python train.py --arch="unet" --model="class-conditioned image diffusion model" --dataset="Sentinel-2 satellite tiles (TerraMesh)" --train_examples=72500 --image_size=32 --horizontal_flip=true --conditioning="class" --objective="edm" --cond_dim=128 --targets=["main land cover"] --num_classes=9 --cond_dropout=0.1 --norm="groupnorm" --hidden_act="leaky_relu" --weight_standardization=true --widths=[64, 128, 192] --blocks_per_level=2 --scale_shift_norm=false --attention=true --upsampling="transposed_conv" --init="kaiming_normal" --residual_init="zero_last" --optimizer="muon" --muon_scale="match_rms_adamw" --learning_rate=0.005 --momentum=0.95 --nesterov=true --orthogonalizer="newton_schulz_5" --adamw_lr_other_params=0.0025 --max_grad_norm=3.0 --max_steps=7800 --batch_size=256 --epochs=27.5 --lr_schedule="step" --warmup_steps=780 --weight_decay=0.06 --adamw_weight_decay_other_params=0
Rows from block 9 of a small class-conditioned image diffusion model, named by matrix and row number. Rows with one number belong to one channel. Each number is 128 + 24 x the weight over its row's rms, rounded and kept within 0 to 255. All counts start at 0.
Before each channel's rows are labels from the 100 images, of 14848 (inputs lightly noised), where the channel reaches its highest value: "strongest on" is what is common among them. Only what is clearly more common there than usual is listed. The data: Sentinel-2 satellite tiles (TerraMesh).
# convs0: first 3x3 conv (model.decb.0.1.convs.0.weight, 128x128x3x3, standardized in use, each kernel summed), inputs 0-127
# convs1: second 3x3 conv (model.decb.0.1.convs.1.weight, 128x128x3x3, standardized in use, transposed, each kernel summed), outputs 0-127

strongest on: crops; built area; main land cover: crops
convs0.64 [133 118 155 110  82 101  90 138 135 127 125 123 121 116 117 129 133  99 144 119  88 113  81 112 123 122 133 103  96 146 128 138 136 103  83 115 119 154 105 131 155 156 137 147  84 144 123 110 134 142 121 149 128 104 140 129 127 143 150  79  77 141 135 129 156 148 157 140 133 127 120 117  87 193 109 118 133 163 173 113 150 130 110 158 118 153 152  89 156 152 130 134 132 160 156 126  97 174 183 108 136 129 131 100 118  54 137 115  80 150 160 131  89 165 137 130 138 133 145 114 149 126 143 132 114 138 139 175]
convs1.64 [137 105 140 102 136 111 111 105 178 170 162 133 159 125 122 174 124  95 108 133  97 146 132 107 137 115 166 130 110 107 132 145 119 112 121 101  89 124 162 110 154 142  95 118 125 151 132 134 114 158 102 128 177 131  89  85  91 122 122 147 136 176 132 126 151 114 180  67 104 140  87 152 174 114 168 132 134 153 155 119 142 167  93 103 195 148 133 128 142 122 124 140 127 153 151 120 127  88 112 143 119 118 130 110 102 142 143 160 122  93 128 128 172 130 169 114 146 118 140 117 104 126 114 109 114 128 135 107]

strongest on: snow or ice; main land cover: snow or ice
convs0.89 [120 155 164 102 132 114  62 144 107 135 134 132 119 124 146 119 128 130 130 130  95 174 136 127  73 111 135 111 163 138 112 151 132 163 153 164 113 173 168 113 135 160 110 167 132 131 159 134 131 128 172 121 143 100 176 115 142 135 145 112 101 120 116 180 123  91 134 137 113 149 107 159  94  95 108 153 129 130 153 127 142  98 147 110 128  85  97 130 116 118 116 134 130 130 123  91 124 119 131 124 158 134 165  96 134 188  93 110 100 136 152 112  72  90 158 125 136 144  97  88 148 101 113 114 135 153 110 131]
convs1.89 [121  87 137 108 130 120  91 111 103 164 117 136 140 111 133 128  87 144 116 139 191 120 122 146  94  72 178 166 120 153 153 129 120 116 132 133 128 125 135  79  99 115  99 135 109 132 121  92 137 113 110 183 117  95  96 136 107 164  80 142 116 123 116 154 130 140 122 136 123 146 146 160 160 146 127 171 153 125 132 152 143 115 125 151 108 142  94 112 113 134 145 153 130 156  94 133  93 106 126 130 153 130 138 124 105 125 143 107 130 158 129 133 179 103 129 102  97 197 110 115 122 170 123 114 171 156  85 132]

strongest on: snow or ice; main land cover: snow or ice
convs0.76 [126 117 195 119 121 120 145 163 165 125  87 148 121  85 164 160 141 111 150 115 117 132 114 108 124 138  87 134 167 130 109 107 168 115 115 123 119 102 170 117 126 115 113 130 106  96 143 135 111 138 161 136 132  84 202 155 131 138  83 110  82 153 163 107 112 119 111 144 113 113 112 103 126  78 117 173 135 137 148 131 121 129 126  87 102 113 135 146 133 141 183 117 125 160  99 145 114 123 142  84  74 138 138 133 116 172 136 159 140 151 152 124 118 116 132 120 126 161 137 129 107 126 100 164 118 111 129 143]
convs1.76 [ 94 133 224 125 135 141 143 135 154 113 154 131 153 131 126 138 143 118 110 130 135 130 135 104 137 135 141 149 145 145 120 148 107 140 147 130 100 160 135 150 120 150 144 120 162 133 126 102 112 117 105 131 151 132 181 128  77 117  82 159 124 195 131 106 139 151 160 109 133 140 146 124 138 144 139 148 140 152 151 132 102  90 163 129 130 111 131 101 130 118 152 130 153 143  95 127 105 123  84 114 117 143 120 155 108 143  91 158 165 125  70 138 170 119 138 133  96 107 112 157  92  92 166 140 111 118 102 183]

strongest on: built area; crops; water; main land cover: crops
convs0.78 [135 128 114 139  89 159 155 132 103  85 133 139 106 166 180 124 126  78 148 106 113  85 105 134  92 128 133 148 134 136 111 125 137 107  97 120 117 147 117  85 151 115 132 146 147 136 177 101 155 143 121 168 123 159 131 155 147 129 125 134  89 125 121 138 165  83 119  95 118 126 142 114 126 152 111 139 134 123 110 167 138  89 135 128 105 110 155 125 139 152 122 124 143  63  89 132  96 127 185  98 133 145 155  96 137  84 170 137 108 153 132 167 154 126 145 128 129 136 147 158 121 139 161 142  67 133 106 114]
convs1.78 [196 113 127 108 146  99 157 107 133 111 147 126 146  91 117 167 127 134 139 116  90 154 136  98 117 123 141 130 135 115 133 165 151 132 158 130  78 154 133 157 145 140 119 123 110 119 114 154 150 157 169 153 110 151 130 159 101 139 135 103 142  97 123 138 158 106 123  67  78 137 113 100 115 115 175 104 147 154 171 106 143 117  84 136 106 157 190 132 157 106 143 139 155 151 143  83 142  96 152 114  95 118 103 110 140 130 134 113 144 122 113 133 167 141 158 126 160 108 118 135 153 179 121 128 120 115 148 116]

strongest on: snow or ice; main land cover: snow or ice
convs0.77 [116 126 118 130 156 146 164 159 132 142 171 150 129 123 169 114 120 126 117 121 148 125 123 124 143 156 108 154 170 103 136 109 162 129 143 134  97 110 131 164 100 146 137 153 201  99 158 146 139 141 139 111 128 134 137 134 116 119 134 145 111 151 135 107 132 152  97 140  97 127  91 108 117 129 120 154  82 101 105 121 133 122 121 106 121 130 101 147 116 104 140  96 130 119 161 148  74 145 112 112 134 109 101  84 112 140 127 102  98 119 131 181 180 102 136 185 134 121 109 114  65 180 140 119 117 125  61 133]
convs1.77 [ 88 141 101 161 185 114 131 106 170 148 119 144 160  98 125 132 170 116 130 125 107 108 141 102 155 131 108  84 114 130 106 141 150 139 114 156 179 105 152 134 138 123 161 134 116 134 158  74 105 124 142 174  84 125 177 100 130 117  85 116 135 155 104 148 129  79 106 120 122 115 127 147 161 147 130 156 119 136 145 163 121  98 130 154  80 122 115 114 113 147 145 109 131 122 137 133 111 165 133 138 129 143 174 128 124 105 126 168 123 125  88 127  91 123 125 127 156  95  88 100 133 127 176 157 138 112  86 135]

strongest on: snow or ice; main land cover: snow or ice
convs0.73 [ 97 152  81 138 106 146 141 151  92 120 109 125 153 135  92 111 112 116 106 120 132 103  50 104 106 104 146 137 138  94  89 146 128 125 106 149 126 133 134 130 147 135 125 166 139 105 178 123 125 134 138 137 134 148  80 152 105 137  97 135 123 158 148 107 115  99 140 172 115 129 121 115 173 124 145 151 130 133 134 155 122 100 146 144 115 128 172 160 146 134 124 124 143 170 136 118  83 162  88  90  83 118 139  61 172 115 157 153 133 139 125 184 132 142 147 112 151 131 105 125 118 144 114 131  97 155 127 155]
convs1.73 [143 163 131 146 153 113 133 149  91 133 122 107 115 140 111 102 114 148 114 140 109 103 120  94 123 134 145 106 127  90 141  90 111 132 156 172  99 134  88 106 171 151 111 119 131 118  86 131 147 177 126 128 153 153 160 154 135 137 116 143 139 116 132  95 123  78 140 134 158 109 136 108 102 126 137 164 118 109 143 118 134 103 127 170  88 115 167  99 108 123 126 127 154 153 107  98 146 121 124 142  83 109 162  89  48 134 141 130 135 125 113  98 113 171 136 169  97  84 166 134 168 107 132 147  95 145 114 139]

strongest on: crops; built area; main land cover: crops
convs0.35 [128 124 127  90 160  95 124 146 167 150 122 115  85 148 123 125 160 129 143 146 120 131  80 120 148 141 130 121 120 160 135 146 142  87 115 110 143 125 130 153 135 122 145  96  84 140  66 156 142 127 100 143 134 158 145 120 119 157 121 165 101 127 100 109 146 159 141  99 117 103 113 125  72 135 113  86 117 125 149  80 195 150 139 164 160 103 125  86 131 140 124 124 143 108 111 123 135 130 132 116 158 182 117 186 131 139 121 153 149 124 117 140 126 170  76  82 144 144  99 112 142 116 144 139 128 134 140 100]
convs1.35 [100 154  96  81 154 181 119 135 130 109 111  78 111 127 102 147 172 141 116 124  91 152 130 105 152 127 146 131  82 145 107 163 183 153 109 128 118 149 132 109 122 141 156  81 144 154 162 139 124 165 131 142 101 120 146 101  97 135 137 167 131 142 137  83 143  91 134  67 184 138 144 138 106 123 146 139 108 134 117 148 137  98  77 153 130 148 126 137 180 166 118 139 119 108 159 130 141 100 143 130  80 129 104 146 159 121 147 122 114 121 131 143 141 132 119 154 170 118 112 119 123 110 140 120 126  98 136 115]

strongest on: water; main land cover: water
convs0.13 [130 137 120 138 110 116 104 172  82 126 169 191 133  56 145 150 150 125 149 118 129 148 112 155 120  98 121 127 133 130 133 167 149 127 173 129 100 157 129 148 123 108  97 186 109 100 131 111 147 103 114 133 162 118 124 143 132  98 127 103 156 118 150 136 121 106 127 155 155 103  80 120 157 110 116 144 146  98  69 142 103 138 112 131 170 103 113 128 118 129 133 150 107  93 145 131  83 168 117  69 119  97 106 138 138 146 120 119 122 113 140 149 147 182 160 136 127 130 106 116 124 142 145 132 127 132  99 162]
convs1.13 [136 127  99 124  82 160 111 127  89 171 147 126 122 152 157  84 158 101 131  94  90  94 135 153 115 124 111 141 138 149 111 138 147  86 131 138 166 183 115 155 145 141 130 144 129 138 132 166 116  99 103 117  74  93 118  95 125 115 116 138 134 142 134 140 117 178 129 150 142  84 130 175  92  99 155 129 143 136 108 131 120 122 144 115 150  92 143 146  86 119 123 156 108 140 165 163 114  98  62 117 114  96 127 126 123 149 140 147 121 143 125 131 111 139 130  85 132 200 131 104 122 112 128 153 117 130 134 133]

strongest on: water; flooded vegetation
convs0.12 [128 109 178 143 144 110 116 165 127 115 104 111 119 113 137 154 134 139 120 144 135 145 104 106 171 156 104 117 132 107 137 129 154  90 134 138 123 156 148 118 131 146 133 112  83 133 175 117 122 117 165 155 139 155 155 110 129 164 113 138  92 117  87 104 121 166 135 149 157 126 109 120 135 184 116 123 134 163 133 142 151 177 151 163 192 104 109 165 117 125 139  85 124 120 118 136 108 111 114  97 175 117 108 133  98 139  99  96 123 134 104  77  80 132  97 134 119 118 100 153 105  77 117 102 159 137 125 106]
convs1.12 [ 80 120 147 110 135 126 106 127 101 177 122 121 103 110 142 165 148 126  91 113 129 134 159 145 105 107  92 189 104 148  97 136 130 132 122 141 155  90 143  66 120 150 130 145 158 119 116 146 117 120 132 127 113 108 108 146 147 133 109 140 139 173  78 121 118 103 117 100 115 143 138 133 165 109 120 143  90 121  75 109 114 148 121  77 128  83 168 137 159 145 143 103 108 128 133 130 163 136 103 156 113 135  79  81 122 165 154 146 147 116 137 138 153 135  97  97 132 152 146 155 125 111 105 120 123 178 122 102]

strongest on: water; main land cover: trees; flooded vegetation
convs0.114 [166 112 129 184 112 156 119 176 138 146 115 125 130 122 157 116 108  76 106  81 123  83  97 130 160 145 121 123 123  76 132 141 140 133 103 126 137 176 136 129 132 123 141 107  75 139  97 144 132 133 115 140 111 104 157 124 136 135 120 118 110 138 107 116 119 120 116 123  98 111 117 132 152 143 147 129 111 134 104  91 113 182 130  97 127 100 102 120 119 154 137 161 126 131 143 113 169 158 151 137 109 148 142 146 131 135 126 162 122 121 132 159  67 150  84 169 132 142  98 211 109 104 165 135 107 136 154 118]
convs1.114 [116 122 137 110 134 157 130 135 120 113 162 110 104 129  92 124 117 112 124 131 109 153 149 150  99 110 128 153  74 144 113  81  96 132 107  82 120 102 156 123 101 137 162 138 111 172 155 139 130 123 148  92  83 140 115 116 148  99 145 147 122  87 122 118 122  82  91 100 158 120 149 147 134 133 117 102  88 134  94 144 124 139 143 141 164 133 178 136 130 156 132 135 105  86 160 144 134  90 129 132  88 161 141 118 121 115 180 101 120 149 141 150 174 167 118 170 107  82 115 156 157 113 158 114  99 150 123 119]

strongest on: crops; built area; main land cover: crops
convs0.8 [105 115 117 129 162 141 111 106 118 114 112  79 125 130 138 136 129 121 138 155 115 111 117 146 105 162 120 137 135 106 123 132 149  50 122  97 178 137 104 159 107 116 115 100 133 120 108 111 142 100 119 133 117 144 147 153 131 129 145 115 134 129 153 104 120 144 124 107 130 164 186 185 141 166 110 111 129 120 137 116 115 149 119 140 149 145 152 155 160 115 139 166 148 143 141 137 117  99 111 113 169 151 128 139 118  99 138 114 120 117  99  64  74 156 136  76 113  97 112 109 199 146 115 165 174 119 130 113]
convs1.8 [118  97 163 129 144  69 111 141 114 125 136 116  92 107 174 158 150 132  77 129  96 112 151 105 106  95  96 184 148 138 116 146 154 157 140 163 123 136 129  89 148 124 107 135 132 117 149 143 139 119  90 145 110 139 127 145  80 119 169 119 113 165 121 132  92 167 110 115 122 112  87 100 121 130 141 136 123 138 128 123 106 148 108 138 127 119 176 140 114 101  96 154 123 169 166 146  61 102  99 157 129 132 107 144 134 117 133 140 136 101 164 134 120  94 154 139 130 117 127 120  64 138 111 136 148 166 135 136]

strongest on: snow or ice; main land cover: snow or ice
convs0.65 [129  80 112 155 109 145  79 101 104 109  95 146 116 123 115 124 172 153  93  96 122 116 114 157 123 120 153 131 111 189 118 129 148 111 118 109 103 150 156 130 131 147 115 141 133 156 170 134 161 142 148 147 120 116  85 145 120 134 140 123 129 147 118 116 129  68 118 138 113 164 100 108 159 114 115 141 107 171 107 149 158 133 123 127  74 147 115 120 105  98  68 117 132 137 133 134 117 142  97 167 135 102 129 103 153 155 129 103 107 122 159 143 146 132 211 151 139 110 134 127 105 153 119 106 119 149 167 157]
convs1.65 [128 114 108 160 117 100 112 105  98 147 128 108 102 114 161 156 141  94 114 127 112 109 126 152 140 150 120 129 117 174 132 151 101 139  85  89 112 131 110 124 153 139  94 132  96 135 110 123 144 134 123 119 121 122 141 122 157 136 106 170 112 118 109  84 127  96 162  88 105 136 134 154 135 138 150 148 109  85 129 112 111 123 122 100  94 136 114  98 127 106 134 117 139 106 125  91 135 157 148 169 152 116 172 128 119 119  53 169 176 145 175 120 111 144 126 119 106 126 130 157 166 153 134 102 181 193 112 147]

strongest on: snow or ice; main land cover: snow or ice
convs0.21 [150 150 121 167 147 140 137 145 118 140 135 163 126 121 142 123 150 151 150 142 158 130 112 123 129 134 132 112 146 119 148 154 118  77 129 126 130 118 111 135  93 114 126 115 164  64 120 156 110 106  96 125 145 175  95 110 110  97 105 149 138 114 137  89 119  93 128 160 121 125 102 142 175 172 155 138 109 117 124 145 145 157  99 120 153 124 165  91 160  61 114  89 116 100 136  98 112 154 129  99 106 159 147  97 137 138 103 121 138 119 141 177 134 136 137 209 121 124 122 109 114 128  89 116 146 123  87 142]
convs1.21 [ 98 116 168 135 148 119 114 154 111 132 134 132 172 134 124 120 131 134  87 107 113 115 104 105 154 133  99 180 100 148 117 127 135 125 148 150 142 145 149  96  97 120 130 120  64 104 109 140 171 129 121 124  73 133 169 171 147 122 103 137 127 176 135 167 107 112 114 134 107 100 148 100 130 113 136 163 133 139 127 137 117 168 136 144 145 128 164 146 136 165 131  71 118 155 135  89 110 130 149 131 106 110 137  92 102 110  90 162 117 140 121 146  83 158 130 138 119 119 111 112  83 138 163  79 149 122  83 132]

strongest on: built area; crops; main land cover: crops
convs0.127 [111 148 161  88 136 130 128 157 149 122  85 122 114 107 121  96 149 125 100  93 146 165  95 116 129 112 117 135 128  82 107 145 155 103 102 103  92 157 143 111 160 144 138 136 156 198 167 131 132 149 159 128 134 119 152 135 129 128 143 131 111 119  98 115 138 122 102 131 117 109 141 172 113 112 131 166 120 126  78  94 119 106 130 102 139 129 160 124 152  87 125 143 140  34 125 128 110 151 118 110 126 134 124 105 121 170  92 144 124 139 108 189 136 134 119 134 150 143 100 164 137 129 115 150 147 140 135 174]
convs1.127 [132 155 118 153 143  68 143 113 175 154 113 145 155 164 121  98  80 144 139 169 134 103 136 123 125 120 141 102 156 109 114  73 120 156 132 157 111 146 112 124 140 134 102 149  94 143 130 118 111 125 104 142 120 137 120 128 155 140 123 135 127 132 155 100 166 122 155 130 105 141 100 101 175 149 139 124 119 122 116 161  86 122 151  99 138 115 140 107  66  96  90 141 131 145 133  87 139 131 106 136 150 123 152 119 118 132 102 115 138 121  91  94 179 106 143 140  88  84 144 144  99 100 107 184 162 122 152  97]

strongest on: crops; built area; main land cover: crops
convs0.52 [111 114  98 108 172 112 133 104 168 131 116  89 142 151 106 119  94 155 147 146 139 154 116 131 163 111 114 120 114 161 109 111 126 103  92 120 124 126 109 135 129 117 142 126  51 151 151 152 136 127  96 135 155  94 140 135 121 152 115 112 101 111 122 117 158 163 132 158 128 137 129 125 130 153 127  97 116 152 128 118  90 108 151 186 131 141 119 147 128 151 158 164 149 143 139 120 144  85 122  94 116 128 102 118 123  72 121 129 124 123 108 193  73 144 111 129 151 159 107 213 115 136 112 131 141 116 143 147]
convs1.52 [115 132  92 111 152  96 138 142 178 150  67 144  73  91 129  86  92 101 130 102 135 126 125 117 124 113 137 127 123 153 145 108  93 158 156 147 106 138 137 142 159 110 145 100 155 124 147 134 159 136  91 148 171  82 127 117 108 115 144 172 137 124 135 126 118 141 107 200 107  94 151 143 139 136 116 161 129 133 121 117 111 117 135 119  99 134  96 137 128  71 136 139 136 134 101 169 117 166 114  91 127 111 107 131 172 131 116 133  96 164  87 132 145 134 118 147 145 149  78 134 148 125 119 126  98 151 113 150]

strongest on: built area; crops; main land cover: crops
convs0.104 [ 89 123 177 132 114 124 164 120 116 140 105 129 122 136 146  79 144 132 164 158 154 141  79 134 148 131 113 106 124  82 100 133  79 144  91  96  75 138 146 119 152 138 133 144 142 148 152 138 190 145 145 125 127 123 117 111 137 154 138 107  94 123 111 105 154  96  84 124 116 161 124 151 128 147 112 142  98  80 133 110 111 101 137 162 111 120 121 129  96 117 119 125 153  83 143 116 164 143 113  99 137 119 163 111 149 105 123  88 142 131 138 172 149 130 137 146 154 153 166 183 130 118  95 131 108 138 110 169]
convs1.104 [160 116 146 162 142  95 140 146 113 117 115 174 182 131 136 122 115 167 156 147 149 109 119 142 107 133  90  79 145  90  95 177  66 162 142 120 127 132 112 134 126 124 107 152 124 139 157 101 154 111 104 128 124 154 101 142 165 124 152  85 133 101 144  70 155 107 156 133 119 126 150 142  96 130  95 108 134 158 136 170 102 131 152 100 110 146 118 117 117 110 128 139 155 172 129 126 146 111 123 105 140 137 157 101 172 139 141 131 140 133  91 112 144 148 109 165 114 100 121 156 101  87 117 158 137 118 147  90]

strongest on: crops; built area; main land cover: crops
convs0.31 [ 75 122 145 128 116 114 116 160 126 120 139 131 120 144 127 116 108 117 110 153 143 128  43 107 146 131 146 139 133 141 113 141 144  93 132 131 134 152 152 162 102 156 165 148 105 142 115 139 107  90 134 183 173 140 128 129  76 134 123 113 102 148 132 133 130 128 150 145 136 129  99 110 132 148 112 141 140 141 132 115 125 150 158 177 139 123 131 127 107 132 107 117 130 122 142 138  79 162 116 141 170 127 115 104  94 162  74 158 119 149  51 101 146 176 106 110 106 162  99  91 119 130 174 109 122 123 137 123]
convs1.31 [106 130 164 116 178 116 145 150 144 120 125 162  88 163 163 139 110  89 116  90  98 112 165 154 111 133 131 146 137 143  87 104 117 134 144 100 131 150 105 143  98 146 120 117 139  99 127 107 138 144 130 118 161 136 154 134  98 125 155 178 145  72 122 100 135 122 104 108 113 106 135 138 163 136 142  92  95 143  96  98  90 146 113 114 140  96 169  80 150 119 129 153 123 152 107 139 137 102 153 161  88 129 143 131 126 114 161  80 148 116 118 173 136 144 128  85 162 129 162 112 137 175 122 129 105 119 136 100]

strongest on: clouds; main land cover: trees
convs0.3 [134 138 100 117 130 115 118 152 186 111 100 122 128  89 160 133 149 147 151 168 168 135  74  71  98  89 147 167 177 120 151 128 126 120 154  93 115 115 145 132 115 118 103 103 132  98 133 139 117 124 148 121  86 164 127 136 150 136 152 121 126 139 124 120  96 118 117 140  93 129 108 131 150 173 127 132 148  72 133 138  91  95 143 132 166 112 122 111 155  98 173 139 130 100  91 146 105 130 146 152  96 128 101 124 117 123 177 114 149 120 151 138 174 119 145 127 138 110  92 146 151 100 133 144 142 124  88 160]
convs1.3 [129 144  77 139 115 131 123 130 136 131  86 125 120 147 145 109 199 108 103 140  75 135 135  70 125 159 143 131 158 140 111 136 141 124 141 122 130 131 150 127  74 128 113 100 136  81 176 136 150 118  88 158 115 135 166 147  77 121 107 136 153 131 147 107  80 143 150  98 136 117  95  87 143 143 143 128 116 137 137 103 136 128 109 138 158 136  75 127 126 150  96 136 114 142 130 131 156 110 125 152 117 103 113 114 123 149 112 115 108 113 119 155 107 151 106 106  94  89 106 120 110 117 162 185 106  82 102 112]

strongest on: water; main land cover: water
convs0.79 [133  95  99 132 100 128 122 120  99 115 134  56 110 144 132 136 124 109 127 116 134 105 111 139 115 127 116 142 113  95  79 122 128 155 121 133  97 168 108 136 146 111 129 139  97 169 134 127 146 138 110 155 183 116 144 143 158 105 112 141 133 131 137 122 124 133  98 153 103 137 120  89 138 153 145 140  57 120 162  90 137 106 131 154 151  84 152 125 118 114 149  97 160 126 114 146 162 155 149  93 131 151 142 102 141 136 156  89 108 132 163 155 164 154 190 158 135 164 117 114  62 139 142 130 108 128 139 133]
convs1.79 [143 147  82 146  90 127 160 127 124 131 113  90  96 103 151  96 114 134 138 128 161 171 139 149  64 121 136  81 147 122 132  85 148  96 172 119 121 163 111 136 130 132 102 119 145 148 130 136 127 144 150 152 132 102 127 140 115 111 130 124 102 132 115 130 123 138 120 155 137 101 100 167  97  86 150 184 135 172 109 133 122 122 125  85 163  97 132 155 134 149 125 136 121 158 139 166  85 105 107 118 194 112 116 124 112 129 147 110 144  83 100 104 125 167 149 135  87 100 141 110 160 124  99 138 153 115 134 125]

strongest on: clouds; main land cover: trees
convs0.62 [101 131 103 129 176 141 122 114 209 144 132 133 103  79 117 189 156 139 142 126 119 152 168 151 131 121  99 127 133 144 156 116 106 141 143 130 164 102 116 119 121 135 143 127 107 122 129 115 112 107 144 109 120 106 147 137 131 143 173 114 140 136 134 167 111  93 133 119  86 143 178 155 102 129 145 140 100 112 113 154  87 131  82 103 132 120 106 127 115 154 125 120 133 143 138 143 131 149 104 205 159 113 105 129 110 118 141 115 118 123 144 129 112 105  68 139 113 116 121 134 157 112  53 141 153 128 115 113]
convs1.62 [144 118 134 146 153 102 143 114 114 141 130 139 171 156  69 143 104 106 133  95 100  98 149 138 105 102 154 138 128 111  98 117 125  87 147 123 158 165 131 120 135  92 125 124 158 143  94 150  80 108 165 154 130 108 147 142 123 125 112 111 136 116  99 139  94 129 158 114 119 106  97 107 118 120 157 139 134 126 149 139 130 142 138 128 145 108 140 115 156 123 111 105 107 176  83  85 105 111 122 160  66 106  91  72  97 121 146 110 141 116 152  95 173 123 128 102 165 115 137 157 116 185 143 144  94 132 113 111]

strongest on: water; main land cover: water; clouds
convs0.86 [100 116  96  96 145 139 108 183 121 140 128 142 150  82 188  93 119  82 124 147 157 134 154 103 125 100 141 127 140 103  99 151 145 105 135 127 121 136 158 104 136 112  85 142  95 122 129 191 138 112 155 142 114 141 146 140 104 106 157 119 105 175 122  82 153 145 140 117 120 119  97 152 109 102 146 130 128 101 139 126 147 135 148 133 154 109 159 140 137  69 141 132 134  94 202 139 123 154 112 125 125 134 126 140 130 139  88 159 116 100 107 102 112 176  97 167 139 111 134 121 152 140 122 107  96 127 136 143]
convs1.86 [147 125 140 106 156 148 130 130 106 102 121 140 109 126 125 138 128 138 181  93 123 154 159 145 112  85 117 169 100 113 125 176 117 145 136 146 106 109 121 125 140  80 154  94 137 119 123 123 135 149 138 153 172 142 171 147 125 132 136 186 115 148 136  95 170 134 114 155 126 125 170  59 132 154 141 114  95 132 113 138 104  80 123 167 106 116 171  80 105 137 121 152 123 112 141 103 153 104 144 173 152 164 134 147 133  90 113 129 147 129 128 133 127 110  71 132 145 141 146 139 143  94 128 106 111 105 112 103]

strongest on: crops; main land cover: crops
convs0.125 [126 156 112  83 146 150 117 115 125 138 102 111 117 115 139 120  74 157 113 115 133 118 156 126 133 119 107 109 109 112  96 116 134 139 122 115  83 143 133 111 165 130 129 114 118 116 108  86 136 168 166 149  85 161 138 122 164 160 120 129 111 173 159 142 114 154 117 140 131 154 133 104 138 119 135 130 128 109 128 132  64 127  94 119 129 115 109 161 143  45 167 126  99 116 163 141 115 143 114 177 157 163 142 161 133 167 135 113 130 170 138 122 102 166 132 119 123 153 159 127 151  86 105 105  94 143 153 107]
convs1.125 [123 122 141 107 124  77 137 131 135 155 148 164 164 130 129 119 100 109 139 150 145 138 146 134 115 129 106  95 128 103 127 146  81 149 124 158 113  98 113 128 128  97 126 123 184  83 113 141 145 135 118  97 143 138 110 148 138 134 158 136 133 133 162 132 140 142 136 152  89 115 100 132 168 144 129 112 114 137 139  81  52 122 178 112 122  96 112 108 135 121 121  81 119 163 123  99 161 170 111 136 101 127 114 151 119  77  87 132 117 171 116  70  81 142 153  91 123 132 154  94 115 107 133 113 111 125 125 135]

strongest on: snow or ice; main land cover: snow or ice
convs0.33 [132 108 139 138 112 144 127 133 131 150 127 122 100 138 137 123 134 161 168 128 137 113 161 135 114 119 167 125 115 144 109 151  99 138  88 145 192 132 114 172 111 117 150 143 117 150 106 149  84 105  82  99 139 137 142 146 100  97 143  89  99 122 142 110 138 123 135 179 140 127 111 113 122 144 131 167 131 123 126 122 147 149 105 141 135 146 153 109 106  89  98 164 151 136 116 124 160 142 118 202 156 148 128  91 147 125 117  83 112  80  86 125 111 182 116 118 100 140 128  86 110 122 174 127  90 145  89 123]
convs1.33 [112 167 105 130  95 147 128 130 155 115 115 115 110 110 111 125 153 144 115 192 131 149 135 165 103 112 113 142  72 123 135 112 162  77 133 167 126 154 170 124 125  89 117 145 103 161  96 122  91 148 158 114 130 137 157 125 113  85 170 138 133 122 177 118 124 144 114 177 136 111 132 155 104 113 146 135 137 107 103 161 124 156 121 114 143 143 138 161 162 162 128 149 135 137 149 122 105 115 144 142 113 104 159 130 131  93 112 106 150 113 145 102 117 123 147 122 155 107 117 115 125 103  77 121 152 140  50  93]

strongest on: crops; main land cover: crops
convs0.60 [105 120 131 110 101 113 114 170 149 145 126 133 111 134 124 156 128  87 150 125 118 139 105 157 100 105 130 103 126  83 112 136 151 137 127  94 109 138 145 160 149 163 157  78 126 113 149 175 160 134 172 153  93 155 152 106 126 175 110 131 114 135 115  80 168 128 108 139  98 132 144 129  87  71 133 122  71 118 132 127 162 131 144 130 159  88 124 123 111 117 144 117 161  95  88 113 175 149 140 163 165 127 123 146 143 130 145 128 123 139 106 118 133 117 109 117 149 147 143  89  92 122 173 111  90 143 152 128]
convs1.60 [152 129 154 143 132 155 117 128 124  94 153  83 134 115  90 166 174 167 166 134 144 135  88 120 142 159 123 101 118  92 122 126 159 105 115 116  92 134 108 143 160 107 165 116  92 109 111 137 105 115  98 137 129 105 113 123 126 175 107 109 118 107 139 128 136 107 119 128 142 123 167  90  70 132 106 134 139 110 128 166 168 109 101 183  94 151 111 121 140 117 153 140 115 141 166  96 115 122 149 128 112 142 123 165 130 113 123 121 105 143 101 144 172  71 109 149 131 101 125 111 153 172 128  93 123 116 178 128]